config = dict(
    model='contrastive image-text model',
    horizontal_flip=False,
    translate=0.12,
    encoder_depths=[4, 7, 4],
    text_encoder_qk_norm=True,
    nesterov=True,
)
Rows from block 9 of the image encoder, named by matrix and row number. Each number is 50 + 15 x the weight over its row's rms, rounded and kept within 0 to 99. All counts start at 0. After the name is the row's rms in percent of the matrix's.
# fc1: squeeze-excite reduce (encoder.blocks.9.se.fc1.weight, 12x192), inputs 0-63
fc1.0 073:46 59 69 64 64 38 53 18 48 39 97 24 48 51 44 28 41 46 46 89 34 47 44 50 47 52 42 41 54 53 50 50 46 44 64 46 56 50 41 50 45 33 60 32 51 51 50 50 60 38 48 69 47 54 56 50 51 63 22 48 63 50 55 51
fc1.1 158:44 42 51 21 43 42 47 39 48 37 26 44 53 44 49 36 46 49 51 03 53 47 49 48 43 45 33 48 41 42 40 43 40 42 38 33 42 37 51 41 44 49 49 29 49 41 52 49 48 45 32 37 45 42 42 64 40 48 37 52 45 45 52 47
fc1.2 093:53 34 54 78 57 13 50 00 60 57 33 30 43 50 45 62 33 47 56 50 37 46 42 51 55 59 59 62 36 63 50 51 29 51 51 63 53 46 49 53 54 51 47 23 49 59 00 50 61 48 45 61 43 55 54 32 58 46 19 56 71 51 48 54
fc1.3 011:56 28 42 73 73 54 60 26 26 51 42 74 69 52 52 69 73 39 42 52 46 66 39 26 28 28 59 27 25 49 68 43 41 49 57 45 51 27 72 48 70 26 34 51 33 72 45 27 51 72 42 36 36 43 48 68 36 41 45 31 54 37 65 70
fc1.4 079:46 39 49 43 43 41 41 34 52 57 44 58 50 53 58 31 50 57 47 24 49 50 53 53 46 50 50 01 40 24 45 32 35 43 44 50 48 44 37 45 43 46 55 41 48 41 00 54 56 45 44 32 41 48 43 65 57 44 30 58 48 46 42 44
fc1.5 092:48 42 41 48 46 43 44 00 51 52 21 32 48 49 54 39 54 68 55 52 24 50 43 52 53 39 24 48 36 45 54 40 45 53 50 45 48 52 50 52 48 56 48 30 53 29 32 45 50 55 56 43 40 50 51 50 48 46 54 53 46 54 50 49
fc1.6 099:49 41 40 52 17 43 49 50 48 53 52 31 49 52 50 50 43 39 47 38 49 51 42 20 55 41 38 54 46 50 45 47 55 47 50 36 48 50 46 47 49 50 49 37 52 44 56 49 31 54 51 00 55 49 58 80 47 51 56 51 53 46 53 51
fc1.7 104:51 51 31 51 42 53 45 26 58 45 89 20 52 50 45 59 24 50 49 60 31 51 50 61 53 65 46 46 28 56 47 50 63 57 46 41 43 45 47 44 48 58 62 53 38 43 35 50 48 46 61 03 31 42 34 24 41 35 24 52 40 40 46 47
fc1.8 112:51 29 43 47 37 48 35 29 48 45 30 42 44 48 49 51 56 37 49 16 39 47 40 44 39 47 43 40 44 43 35 37 26 39 45 33 41 44 51 36 50 47 47 43 53 48 51 50 41 41 46 38 40 48 34 30 33 42 55 43 41 44 42 50
fc1.9 101:51 45 16 49 32 32 46 32 53 31 44 51 43 51 48 61 57 28 54 55 67 51 45 27 40 42 44 52 55 47 39 41 40 41 48 44 49 38 40 45 44 52 48 12 47 39 43 50 52 35 50 31 36 49 47 43 40 35 17 47 54 70 45 52
fc1.10 109:45 49 57 28 72 67 49 67 47 54 32 51 52 48 47 46 49 46 47 48 28 49 52 55 51 47 60 59 53 44 57 54 66 54 49 52 47 58 48 59 46 52 46 00 55 48 11 53 52 63 45 22 71 50 55 39 53 52 52 53 51 47 57 51
fc1.11 104:51 54 65 57 44 45 57 89 45 52 03 33 48 50 51 47 66 27 47 46 45 51 51 43 45 45 40 33 43 51 40 37 30 35 45 40 42 34 54 39 48 52 40 99 49 38 49 49 54 58 49 71 67 51 52 18 44 62 81 52 58 63 55 52