Weights of a small contrastive image-text model.
Training: normuon at rate 0.0073, 3400 steps, batches of 128.
Rows from block 7 of the image encoder, named by matrix and row number. Each number is 500 + 50 x the weight over its row's rms, rounded and kept within 0 to 999. All counts start at 0. Numbers have three digits each. After the name is the row's rms in percent of the matrix's.
# convs2: project pointwise conv (encoder.blocks.7.convs.2.weight, 64x192x1x1), inputs 0-191
convs2.0 103:498395529490441505493459488481530463486493480510504557525460506370409553461495461523501490462457516495472500495606473480456491526456496534543525531511511460488477483446450476521471389537450563498511503440538564573526482386562594521518486508434466529380392584508586525487504483622530475529524538507522374469525602516520493528563573583514548580536451617532446460567451559439396473511496443533513519543524545523514508677521457382510517532474498521481501500425405566497495576476417506497440599478488503488521544550503557521522448558534523584517556530468499469521479496482506567596
convs2.1 090:483436561619505533506468489477494456483508499387477468479388503408398531524464582475490468481471523548568496397370438408518480537534480433508458475527545456500431495465404465509495538493573471486556513459436506581448471444474466498461548517470494524516504449440502421581456449495461507617436515486465623558486439533539519469512481443486467416569514469492437458589458408506476586445482400500535464614503523456386487462494485488463549518542473480515564522478450446498510436529506509508351500362446518543436422454555507528561483530444465516566481509534491501486491477525466430529
convs2.2 100:516439587465437472505524523480463481488455472457500466488430513545414518483472494554524474525450547512590517491509479403564501467521531448514569538436542540517502426476449521508496511468492532501428492523550522415435486600500442506433477511472525543405476410378480471652435577466553537615458507553526511528443549566571468468417555432551359549433404536428430437515517483504608573420495487482478483579476491449469487485490548436429526502467511504512546506433455527532451487510348498481404552473537521501412622487498499466526406471461499512560526475506488469539416519497544532502
convs2.3 106:484510638662535554511456598506512546526488461451508507522506468578531559483549533490500431452509537503394535497535526533455441509454471583482573416466516469469482526496521485537534516492440508499556524502487523413494488363551521463493500568493533494571522565616534443476481548441484539522509505487530662595538528523459471553591514535474533519409669620434472488501564504467594488482461499466501484562500506496482520449503528414464576523495467500509510483569460524442479518512465515532531505519481482524564508493467527619550430492475481416530509448476535511515500481559499536690
convs2.4 101:507490489462493529486493508416507533499516529439501562561559509424509633426479493449438642448505493497450508377547493587485481503402473604480499531504443491545519493477457487509489428491586493482534514450473457584499472449481471501506537591515507545583421488601447499525574465496487512489488472468525623556608460543527490415437485469480371499462495461453519521487501584380558605551503538446520462559508489480407512508561511469476471507479626426494494510409519588488465487500490489571457470486677539454416493514465511576542455519489514485483470441466512518524438480498425462471
convs2.5 099:526524520590534512489397539386544496493496574570562472522444504440547535537499526509555513521516587545486502475494566564473397471505461482455521654552524467533495504515566519563530477540597494524517472473512470456507492382483404514478571541481491496423496556561491504572514512495508469420498506382491588534455404555476447431421419546475472511567437597464455522521504460475612413411467494486491483503488495471569480540469520436454487442507521501479513506510456519388516659508489525518502567513608484502411551584576499531534555538466494443525469511442479531527379546506406520496
convs2.6 106:512513464565483494504527513482540508510561443532430478521496510525483500570536458482485533547474575522513508512455490497563539517510499528442475564518552472531429515504542508464549509505502462503532513489374469528616554496521505503561474512565511517542552334445435504621565628548474495510520515499478474471527445474570565527538519540568414521497536531517548545541513447491418479528539524493552498593509471476467557411661441591485583476510543437523515451482506515555455417510467506466623537555601453509575564553633490549539648507561545543529490577606564493577525535474465552539
convs2.7 104:491445450523552481515520541474520498495541514421542550506432500499377394530465450443500585480519486503426504430524506444526521513494592509457449487440517416450480402459436502531530520488443498500522480357483550529402506397472426534485456553564520459520485585489433477474525467539541468520522484565495550502480586432523492442477561402547482479532626468500493536475547477500518483563520571488521559362489599496527494567429470515504554539518487523521509506461500607452481528514515512480387443429465436488480491565400579507487429492525475483550450485519531458511381471596441361596
convs2.8 119:522503613598551496501461448470515472517485560588510464512531509545501350527511557497478414568497534488472534449470468664532572490464454493576497505540460521559482471518547506445523533472533459510576513597489489494404521456512578489497571474503528495554457496495545586465443522509524477399479479543480447483447552438546512581528501508514531515562478598597579418452449436408516491530485544490495499487501556534537418406641542350470493458482659465510465479577517572547491396533550512455530537496516499523470436476482487485519431384493497478515516520506496487529447503558452515452
convs2.9 098:487559541560539544500512510475552501527473568499430567510392526530581574526486428387396404500447468506484466394523458607491478487427529581511422430536591497467564490522477497565546418472545499507518545546511483586487458431469606464537478451488520425402432407561508400483419492457434482494495555539486403435527552562478524529501485482519489445652546551522409500435561495520518445472504520437454506550500449478576544415556536417479452484510501487456514460435546480515458492520502500447532509534583508488380487475546475587492406448538513503491446403469477526513500477479465467520
convs2.10 096:493494476509378447453508489547499470460488502406548469503615477526370429505439500500457521542468502513468514573418424583505461496429463528450544474475520576579461418470461481457550484482583533474370484635459537522432464508574466453447548478404446469413542600509430534506563402560525495445454517515517410473448482533461488496470514557486560371545497509533512467592498516529541458406493428461461556453533485550503500524570503467464447633476434495496499503489551447502464483497553486470499510526629537508423481490464504460485493453530525607503449450463554513524495567600462512528
convs2.11 100:502573550451497485509481485526558517484553533554501534486464527614518549494527427434502486530514456481515437512458466495473443513522531474568428556529427394506519502514445535425490498516493437518391511669565467539448448592503519529522504509414486536651485430548467641496471492480448510555517457565506548492445556414546491531521465544482409517555529569492560473441535440452493445524512441575484506442516389479539515405613514460557520436532604506477453488561474446533552422549482546479533500521502500525519488483552522417492415524513543536532491457499528564513537539657510559396
convs2.12 107:506505422551597484469533476512498519503512448414513443507474470549495332550533551503529402519524448558450568575523490420510426541549504439540483467452584500395513543549463499541530514545506476510513562475461547579494524625526433494539548558554523507443538425446503500502382570430496538515521538464529397507482515568566551449500438512486480579449488449586356503341499459533467501566538482508533551565517461532391445516542503519468536535450452571490542511501570476512506540471504500498499435524507536503412581516570515548568553412534493471521520520556553487568555536576520465423
convs2.13 095:518412628431442517527472542534522444486474525431464522461541509432448440482507483468555323502562490545601551640490476435469458519412532584533519505542559509521479511463528521474522466525575484511396482361545494507491574466463478480484506420497508503537497444364485400542481549528492506511455461533483568475450469457446532427477572468463552498606603460527306504416567434515471426479511417494485461463524449443478581471422517461510563546518405508486524498453506548456517497458574523474475504468456508500480483504467515542539476540474514539546477494489522477579524505478455520529
convs2.14 101:520517551518538523498493504403493518494482489435446498490480494457419468424460513462488505454465475465531502501522440452489451531496558407497481436548483479497498516491452534489463479516470426490473469521508503512460540447534463471519546491591503495506581624509511570437475459488467478505478488483451484494475378382422498451477538495469360565440541480625524468618510437497528367509529442510477445524449388428418401575485461623431470384506580475438448471541433503444507477512495505494605507511560467484544465427497407457522406424497477544492393487487466432432543445425451571495
convs2.15 093:465492439449528485485423625512466504490469560426488493485603502450540510474445522521523424497513471530523442582544561408470490491559514622460445468544521459584529471439475508512489527528486461515463486408610537494513447471501615541501635531520510519482414400537437452477534513503572482619534471506540555552515511452553513581434684507501570448447477526527521479504505497549493430525522539431520480561500459477525572487458537396519467500518488532533489479492556569522495574499567498551609564425465565535474561541518570515563438401468519510534465564541497603558578479497512532463
convs2.16 114:498439505515555486483520491515529507502466539477570496527473494475647527562480457522529460481522478520531522441529561437504620499402503525565543535481411543445471548515538533480506496510474471536534524538447572504547481513519612504509482471485484524427532484412534514533458549536466493518512529465486497572450495506597476422499502461487512494708618652440504488444541577500551406444520516501521489429521533488688520414460552484527536542466470495497502513623473471447482562505534507553466465461557486493501499514326504620517440513537507461482518538471508523532529518401480437487
convs2.17 093:531582535530486516507487448498502503506487474486505468513559513556396435565552567451498502504533501445596539435395522468490551517439592453536537468488548410461482438448464533505540575486413564495483463491427514450526449536473508503487527580442489527417451577402488478551407469450470483541506474533494509428508511430487510463478496598462517444511444545448515451613506475538561428488509514510501502523536501476480515616376461461443522507508564500534502519502572534460497456477603486576451541452535506521515501552473448523510338578515508612530446487543508552543663520401507440639
convs2.18 103:502514536583501495508493493495519440489548493417546516480505511481413451468515481481561445492476513481437504554499423536541489508490428518551482552545539516490490569464463488500531435481448526492460470561563517524480513510482643483516595399496497491375522511455453399551368496552547509573515507546503322463480522356593505480485458580507464554489569525397586565538526404467432596568485477492521511409511460514429476499398445542485446481490567463538400512472524539485540489517419517532602494574602521498566497506508491578467570498496522536482447493507516508492419485477484545609
convs2.19 094:500467555672455468474482505689495539482464525447519482509509526486619533546477527453501553480477430481443504432401429442395497509496506529536440512519482509563485483517486530476576472509496511502498526450458487521472434532525489527564555502458514507538474582538545407509490478574496565495538513594467588537522488619514557491552504529487605571480466480395612493583471555487476625511476626534528514507572556520544457497519470566434524457524527521486511549572642514452482549512490516530514481640463490465503532466407402415502564492531435471506506482519491463469505484473500511478
convs2.20 100:522515429479470460500479462484508497499507517363485458499500504572374400516509513471536520520518573493488555539619428548473536525566508503615583515462393494424514531451482515527540474476522522508498531370620467493443476426538485475502593466487531472401492427448552482462456554505523525551445450497468299476610438508504478438488474517420405521532415511485481499393471550503360448489496488442530524493513491506483542506531477406501479505518502522514522450465567517478525595504551517506473565545472567489512480513502462420465613523476542508460517472482449537442600479522419469512
convs2.21 098:463574374508549524517491543537492486520525532566497430503411500703384526521480506416445530485466565446547534446393535494471427483513440473448540472484535441432483538495394521500476555467505433506543499492447581499563479571496407514448482436498496482574578448485513522446527575534461467597541465402488465437468564554502486541455434522467418443428462542493469492547518494473391524481462455523496459563538566456566490525418458495456557441543483496466511481625465455552474421494471500441531513551510450465410488518484529378457440555511523503458470530500482447494558441490507436418
convs2.22 104:490485604562494489491488511506468528493442508329534498472385485468492511557530547572487519529497464521483492547483509619465543508523562511567490485523528428491518498473496519487466533489514511483562568488529472523429530486501482504491486517601549468598606596605420537574540611474592563344441522531492451526512509508560486426496491516460515554476562456418479488354493504452487478558493489502543502464507490499451505513461562413475487550473500536544526543423508473486491547527568511533498443506635474494484571524657485484505542429422454559516503405612499439550466536587495550505
convs2.23 101:465467655463472478513514404491480498513460519570558539498444499439526526471505525605529621506512530541535489439448489396499528492580567531487495584485516562441533464511499495524519492510479424507439513644538507512564532483463505507453512534417500481523477602488493660535494565500511516487549457576515365557540515511596511458539512506469574470666546415510473512545441543475610487524545555480470526501474516549548515550421527535477526511505458500488519518623498449477465589520449500462431480539415459528594586525495558538535544468492485461547497613491530483524571545496498424467
convs2.24 108:486585547412521479492484555474536431490515564582514515435539506549591524523486434441481380530467496544452483552580532486542463487548545485485503527462551523513538599511529506528466447494561526494464467525538452477524540507489547498462565517491500487490558556583484385452449529453536523656506459513500424574537447517574523460473587421482424539378563479433607531586493491481595653427477399541539489498513495505570540402503481531521520565470374501506482493459523529504503512501434502561415486476555478497515485421544519544485622448485459467485554530534516505499591509607525447548
convs2.25 096:517410378490500482507550554647466472499504455508533470496478468441531535489400402548446412495451422497494428573558488530500586466540498463503464472442462436462513526488582494496482506513466487500467481508544481486523493529504609516543501526530485499475527483563516473477493514558533527492534492387511590588500502511545508457447437501514384516446528535433571468482497468395287527455476492506496475404453407438398507498544568529469448554536581479487505531482497434478467451517440481461484409454450471516608443448496496521405512513502422516485470393500491461416518471533495620545
convs2.26 098:541471497460431518494554486450487490530483491462450488528511482457636575550466484454473539495480561530487516454622464459534520483501530443453514461469446464400444423497548488465545550496456506508531497488563487531440456425490540548521533476443486530433571455436518422473478457552468512619504502467501504558486516471600488472459499578512433433510611447392568546480488585409549495430473470513462539458520466516405491502513376483598562496494602557516502481558432555531534610474553466544476514558395479487429486485322513564451569499491546477410501513501493538456485578490486431595
convs2.27 102:526410510506509557469437531537470491505460542526488565549639488417550557548530496507557420475514463542471503493581451380531542480466471468565474496486526502528557543502539484495561506459549461500567526541621450525459478536492693506517509554419482511532482554554464475446453439471476442410486510537522559523527575463509569453517574546506417480612576498481586511476470485565532541519520476556503518439498545549521509435536561474546556493490567479517468519510608531592488388502559507490509444408492540487545521398461454616451442479560545570511503613547496485439561472475558412515
convs2.28 109:485538503386558498484501562559473520510471467580517539494538487573415585531461468455493416497548554493444506530532476453481556535487572516446481537509508432535522530488436477516541554468506547478473467497409493546412458414532447505507543453520480499442538411328511465535627482483479434520519482445504429420459556514466444425492453524503358428497454457475491503402456409515498565535470427539467488426469498491428545412527463497470558549512564493494459531464502473532521378475512493466434530533548477497451372449598471568467468436490506508519490544562488413477435429626492589517
convs2.29 107:488445524528407497500543432437517454475543518566537495475577489514435421521497507439492556522500479509481507572570507472486577538560513497495485527601502483436490625489435491488441448505580521502429451417548484540500540414448601472572475541436477506523468442482552553535430557408501463481532486567476583488512557510516496564447564455515639534584450401499556532450476548497452593417471504508505503619490512540585489548431541439493488475470518485485518485450601458536455527454487501459640654419545516473439500517498451553503459552531494465500542499559518508520459522513497356419
convs2.30 105:491593508546523492516572533512449515496505454497486511503530489523631579485500501524458374525503541484488496435487494564495505481436590686461535602487486502557514546510488510468574520494455510488508524530600501520517518498557517507552483565479534488347537524463585633497535505529445489469514512516503415578531616474478512502548561446539632481433473559602463445397470463588516583546479473521515503432517471523486486487574484564501550516533613531544474455575561494545490500459546475459583533546500493490526447435513570385521576516471525485507502393473485490487571470503481513594
convs2.31 101:526568611474488479478545527600493516484555474556570516495536529501478484463504521498516567468493453503424492660375499547431504534619442505449530456489522422554505587519540528541414516498447548480447402383501507517505446444468517473532531468559544505515575497406465453530574521435508470557597506514465567499418465469434489478487494533501517418555653442509481507480471485511516537526491461497521490524502578488464456518564360496453493502446392410480468513499427579437482418459472508457572518526530443489446553507469440582462496491505437524519405493465461489504584464541524397566
convs2.32 100:513505483552529510525531461446520498514527485637465520509374541505516437528470516470508506524515458498485566483513545572543582540506500486543459459469468554540500533530613535421530429501458537508542479572470474552517441520515501470454478453540529508478456562510574496542521430520465517380552447463451625526480605588463509500511427462516499599466442493454460496537506380507563404405495451468532502416518601514550466660427575467515453476486573433467532523554437448477481523509526506482490488461448551534546478573508472486553500475542463490531539481546519479535382553563479407316
convs2.33 100:528445515537504542518472581523530559505517521455479463477462533541473346513558498536554448483518541500524522470570535492475575523578495479419435446539532522408508513482551495498537544491450482499447443670496478543462490502463527517483436482450511498409512561548503489570572429412515499420536472449536496534545473511593508593487586576543667536487393480497526492571514380546483621578503569484488503645475519499567533532579521480492522503503504513513509512535355480537503483476483500520522572509547507495447508468573509573503495542449529536504507564509466425559566504492462401397
convs2.34 099:529499542457539544504432446563546492507455513543543553478481500438686471498511469513456482461538519472576533552526488489549579524408518521451549586493467622505481523498502483545526510488585515482474480500511465521467484459514517492507497442471492459573410533597464572552552444526468547557496453484522624588436545380525521374504445513516511573421470464640578464401511575493461347526497464478497433551486541453544439482503467501508504511544487489509503474478497549488458527493521491517652480571533471527583447414534492592510474572508522503503472615521498468462499574485518589488
convs2.35 095:528547470552531493499554489438560481487533571475521482477586525556535483438494430573454587500449552435486530468560481410506516435528393523488485438462463448507527563495548485476444532524535503487482477662539537492471492562551479479580469503523495527501459472331475507620493567549509491525529469481482508525561535615427427532550481472550460528380399457489476523418534556517409439448497530410496553436526441530570575460509568470549500567490598468517474459518444480439469514516465525485495541544543475524550430455627566557517624398489496583483512515491481494503514499536474568429
convs2.36 097:461512487542441500481464481512456479492521517344461493466565501519481526445534523522554579452439521476582421401489450517508553453466440502518544623471404540567487585518479478448528400503499517505465516280526537508411451518533446520501522554491468495474425452495521476566552509588466465532441538495513419457537496562447535603489490531463465567395431474459500475533492508529330449496523521446500524370489463451485486528563407524535444524547456479494477545511451475526556455478442481533477479583629522451490511549512548509503403469523515446521430477491511532463443509469464487458
convs2.37 104:537535495542500477521480380577513523482479527489486504509571514517419469460447450436502406510513539451383489507544463336523506519585570582492528527504462464489514566508426496458529417500520504493492487603536474495482433452496372486507560505412436478584476567544536350502396443434491466418453457475548459536599489540557448455514528486506501534508498528481537475488485514517467366531493534475485467451519429469494460598610348444516539490470416515487508488547459584473478416510430484480422541518557459488514533445421518483465445485466477464483537524461434447502546475505574427507
convs2.38 105:520506440515495507496512448536528539493541545475494480499300491533543419499540526459526522495479560448585527474552459615526564522426515368456491536485536483608502553483469504466468481479496491504452464577511529491524514612503624528489538464426515567536425552429559293527498521540452476489467496484506532470507507419481472501433579391502497515619433484390451490522563510546604443454487514474472477452507511519565516467460563517477521489487465513488451494537520538557481603463549495492415541487407510472498506446536496461460578418574529565486466481451522526545587460473445533476
convs2.39 096:537489402572516495530522535566440481527483523566521464496407544507450578550468464502470620422494530461482500482490477570532532506554496512529516494431390448382481570505468503543504525502521480485470493440587468449500564538505492473407476492422531482511439605532525606582502507538481494449584558516561432506517419564418531580542514603513590465418495520575468549421487509551574568518506587448473480551527457458471519638523456524480594453474466482483524420558545467451490535527455505517505545636526473503484549483480507413526533442495578415528505543468512487442616531568537557444
convs2.40 090:527408619421486510517547456398515525479521503511552508497589475401675378527451488473492596472571539463494493552641530551554501559493537490481556510553496507515455488445474519487480523518503449488351492616537485568534414452539609475543491534509421450584417592455486548465446480538544508565478474504518498505489504556497491519493541554487469495490581525545506467420494535432515412496499498483500522565483396447522500538559630499492505491531568513484487481436465493448533514464559494501543540517618520537568442539427533465508466592523517459487487494486462573475577506550454509430
convs2.41 115:518568537494545496499503434491501542480534499486510551493432494584527627483465579593523613476505508474449507479380462504501566491519522527545485545504481502475546559508541512552486528465568558480559507499493530557517493573487673531515508489538548525486578532607500442574561519483498514453494475447509330495627543530490515505514468432515513580521503451628612517560514660560515432523496572538512500462497536526513475584558536529474424530520463496512495525444515525502526621476504500524497554553589468504535412541455569527519445511492508549452491466546503485473429538580536427613
convs2.42 098:486526526538435509519579384587549517499520556488513498516535497421446464480481508602499581500459542505425513516464521388468547551449570565515602504450446464462499428519534526485518461530572493511471507513457446535467558471451535505449435432562503464499503595467512536463502511493463492440542536464530462511570501533482456550475451456499553383273541552513485518547470529446562466552519505616508510567517543551493537432541490472505675483518475526511526454516440495455452495479519486513486491393441516470470513583498522426494363548510549526478576523454496539530603538580552445575
convs2.43 091:467507404597420490524564546567492527513545535460421535493496528518550623471507508554493561404462385423494516416557438495537461475429530549465464525490508583536470579467509468526426520501534506512486477528634524457529491625471488478463554537470455487500411461472474551498454520460553538555563505408500595431424535493503450481516535448443602591514503660628574451595467512524473603488503420480498515532474580490503474550534533481537442496474468491480494482487458451477542449513482509489526472348520503498424529480479525447446424524500416493509468573517436473518499445472481456537
convs2.44 090:515501417500522507491495595639423439494457472440467515473562490525563474437535455404539536510459489546608489442551475587479557466403528606516470463469559462501501440494421505560455498519506521492495444458489504530520496430489413470496561496408445501544502564551481495528474467628511495591523451539533439560578492441425498437423490536472588507399390347504501466478485479466575557379481480503551482507520504496522509545525407545514471466469517495535544511510527570443539497500545476554624541519588548463497469547478492479515444505491447399514502541480551471492430436571525406569
convs2.45 112:530494539471441520530446404454485507500507520492511509502471490325399490479536432430487603463452529484495503361495485382512571494514512428449491462499432458502529404511506492489503477502493492492456479394503501432471611531546470517492504540511497485438520462619610443497483479483432491488436515491485621474556473469554482580504481456527599567556499466356426552514475458449556446543503454441513524542476465459465452572555506569462469442474516447514478488442529523473500447490476499489472439422483493464449524468487491654545636415490506484450523441414465448457492440517510462566
convs2.46 089:479465588520539476510477524446446519505523500475507453489550508511468481500484462479455567526489530442652523539496571470527565531427376470471541432467464554433492487476453502522517573496417494505502516379476460524514424538562542517484538517484510518552410502515496491486549609432585549398498513548490510478501536484514555461450465608518414461514524444425383566493598410511512554577505492415457462517499483495524554530454414601519499537512580502553552522475465577399491555454398496546553482415505533497434519498490491505554358529496557465468459417545488499523368467414493561555
convs2.47 090:510405502454552491496483473497494455499495502409454572486614499453459584499520418428481478512525510488517509495562479549530595527561535548434492469492528492493479464508488470506545526497489502510492435486485542463470390398480562456469437540534481540523525558361551547480449545544408474472498499446482606423438539461560536598498490483454466555302485512423471428427565370417478559492492460522518518503478425518527521444539540473493471399509476481491502497466572564438456436548569504453528449436367494561435525541565489476512462464480561558477485592549508483533478484499522414601
convs2.48 090:483425565408448481501516454401477490497513501413559502510434506448432518512510592500507357455461541477510482504570529552471523500558512426529518546562484567479518455515416523531569441523523530490496470473535489449506480496527527492487507524519468530487569551442505448627474474547485486396462430523496502507534453483563498550477510562512525453337590430587572545457454467517553411388492467495513463507504466455428450567455443535491469454566534473515467457447516503488514414504462498480502483520500503523333530442567571646481532446453483571485451558441487535528552534421398385509
convs2.49 087:524507467401533498491467362486544528496439494566542505493465467360512497469468568468528451538450532517545500609532507534513553545512479496493454502522526550501557439520385500508472609523490517528425455519522439555495528391506503491554521535462454513546529532446475452574517391569515470455474548523516431557501485555429533581460480412547526368457437530551541541429480583507479460497485603484519508580499536573522492551416511562521524487529654491486509560411560548451499555494473535493581493570557515536466543581481500555471517700473547470482477544521506523506496542533535488571
convs2.50 097:516595517438531548513506487465543536525576532608507495542486497457463614438553523446506521519528521469525493401448522608481449529507568535456535471570602587458534497515545487513485500464569459500554504649505543546512487542489551506464479525525479500507569414613599634495528475548499452453482474542500525453522411550504500617559480463496423542533463509443577599496530468497625417574488578457513555563518532494598447563488579584506537526543599484478477521455504567446432543499426492538454463543559471504465573543550510537468514531492492612496535459482505552584507509531483447528
convs2.51 096:483507462495554470490499602648520467490492358505507505476408484610468643488500528551544557500487448531509509472484499574526457432483527497542457583519501509483495489499461506514469482541328532491495482565462454510520510492505452512535532513536524512562472419568382503526521478501462470570468468396488532418438446518492542604503501396487526460436603390489458551575503524412572424490506493474494502570454528490417548432522406452468383486537439483499539511517437472418500626480485485449460493508513506531522529506494491442549570528434496496483519463476532392452543483590519487554
convs2.52 095:518602594387487520524502486437503568506490546538556528521539505445507429565438499491449427528498437525446517606517506438501541477574437495506478456428429471565515466482472489484513486484551518514420469480542450489468496446592397480348442462512561524407525579643524502532458522502409489497510523526518355515522467503528547503537616455548484515553534543572585515576442450438463533494490493473480492544488496512380452397532432540464498477507541489521540503547500453564513507481469538523554503513416503476477452491434514530526522475601496363485490507504552459483432509659531547487
convs2.53 109:520493445530500452492507513595475467498459480544545533505460515485435379506561486585485539495504453506434518434495476430528540516504392453499488446567573500432509510528587516515458517478447474485370488458503467504529485506522548490471455563430526540595563431396412493499401419563492522440447531487482553473594510519515539544540507473438500443455479455455369500509423454611479318451504478483497488439506481443343471508465597500524529441485476519499468517531475529563482436488514520466440414475481509484472582540479534498456526418520521415528468375525482498532548535525515635507
convs2.54 097:505459444656481508504421627436453508489524498492530536481550509512523622507458528471456486439506510451492482451523447467489505547386472604497527470530496510471512412530575487552388517489468466509527510486536559427479446478495611436491468548524475494553414463594455509495456512548477466400484505452498568507471503569532474443559426530513599465538433463595448424487506535494658506375484509559526508541519482515535427416499474554563495446488434495486457466499443423496489457497486479507440474396467440490387458519504507454483445499424481507488497436439503435516442468408427435576
convs2.55 091:493473364681517487504534527628450543486500517563487551461496495486542509499475461512481488499508527463462504482441527523486441486533514525516496574599527482462510559489464509523449477463464473465524516554485544479470612452513508478477525539489508509430516596546524489521476507512494489434587511447504626502455488600510472518516460432497577529537543561557475548637509377543592523582515459526491474595522452465464519498586499582562460440477501524509574522449440500465520634500495510554543495500539569528535535558544594535501501447578506362521491465442494490514461559386537617589
convs2.56 103:457560479521465460433477595471527461480493532398446489461548482460640518514489549482466480501498488490531509652482506532503463551446620532451462436463520454538513529517486490582489464518559614486560497464402535515441459568446546487463517528501446510615509498440566430463588518616465540554506498552505390564626416515420518505465503480551686522543497487629521486525427485503512538590462507520484471438465497496469535599513531449438572502479497513481441491463556484635497462494446488476494588474497508517422508545543511429478526460516507525502520492474509487512522508546458557560
convs2.57 105:501455611651547474483480536428472593501525499448481545490639502638524603520510477549536546543512530500557542492503506458509543562492463618512473459456586426522501621505401512506523504477511567503477517523485542429496503527519377483502471519461531502524569498530459540490553505415479488545506488471490548490521442530489510451499516591506472559484498500561453508522513562504527555604482558486540524416517595573560534495586567549581551490517426524533497480553513456609524574523524525493493566557635466498526503509429569458567459515576460465521591578473498526485523569389558529523
convs2.58 088:463526441431459503457503390551475467466451465509516497516459523573487452456494441502538434374474432423459495410546564626509509493477563421526418538532520444531502405521495486498488503498469477501526500493538565533434462574513464508528390537488491488567459584502448519519469504550465530522547445486456513448485464534391500545495502459447429460338437585447400548393494534445581429444524483484454538581427494477409434528494457500518493455423483532479545497487596524516503518470522515515529470609629466470558492508576440515481481513530483472505528454527463528487395535610479504392
convs2.59 102:499493466489554531523531566277490488535485538469541519521429518420431332523559551479478564532514490521570527447588442489454484520453476555501494474537414376405543459476576534468581459545475483496496462398459446448457448567506431518526451546542469491584412403432551542457517469456493506596476540535524593492554582492547501452562524466532544476525486547422487538477493443495609492488442504510514513526530549517578482460355536555563484513580513507521504498499511503476511455506523514423429508477552462522552501602569490524503541561537567480534467446485511548475552512454498539511
convs2.60 110:506504544602479477478573515496530495480474529518482447489470515468516514525478519610506484519473491523437498509472517355466568485605423546455485483440493550445517513486581483511516493494384562479419513335448573597473442397479468536519473507447482518351524438558560488532534569505553533483538479386483450539472463604486466550569566447521567478449514465529375458516480479524478572456479442545511462491478483480489503509424513453457481537523423471478493553501510455597504579520575484534445534493429534501555452396577469546526491469443516467454492540426461495538357472567450440544
convs2.61 096:459562475480585506479514428584461505483441512454481546532517490512512501499525500500492546461529448475592466413367575505452457499467612569510471518508582521531507465479478517465543468540475467537533522571512453525553480655485486467537433498542439512525491492518451561556546496552443453508429506456427642516539462527438444476457475490486485490521540478462484520552544562471445470561489458564444493632536425467547494469516547532431530475535368448468422485485607459425464491502575477465464358552520478460502500495385480600547597485392493530478454488541482486521431563585456573557
convs2.62 096:448524440403493508501586463482507509494493525391492458487393490482441411511514495529500490480464497432571459491463449498474499479445540620484489476541529531562448449496445513549586565504567408508500438478489520415534519522550509515542541461472511474507385460462486543440459455488486538427537489501481461592546508493498479424447518425462405424661447447526568541472527600453425439495495517513507512471495480460531544481552510419450489489507563537528452499492566533611519531532529487447532572414497582502577496465490432476417634566483508505546543392435458546473575463527539370416
convs2.63 101:498437423450430473504576561390515485514478562529467490465494493607450511506517469581522445508583505491452520493561474434475468535529540553526490523514393478494454506446503495447460435503513475477499503435449432476496484353443591504423517490547484499458600533530554526506468606507599498518529499580552440523478522537444534492479489475509587499536396487570474543512503466507581540513471585512533483526494496573607476411634475432542475443459454451457483491481524555514480477492469488471534493474627434524588415499429479543440445519467532327463483543459475534490349506465472554494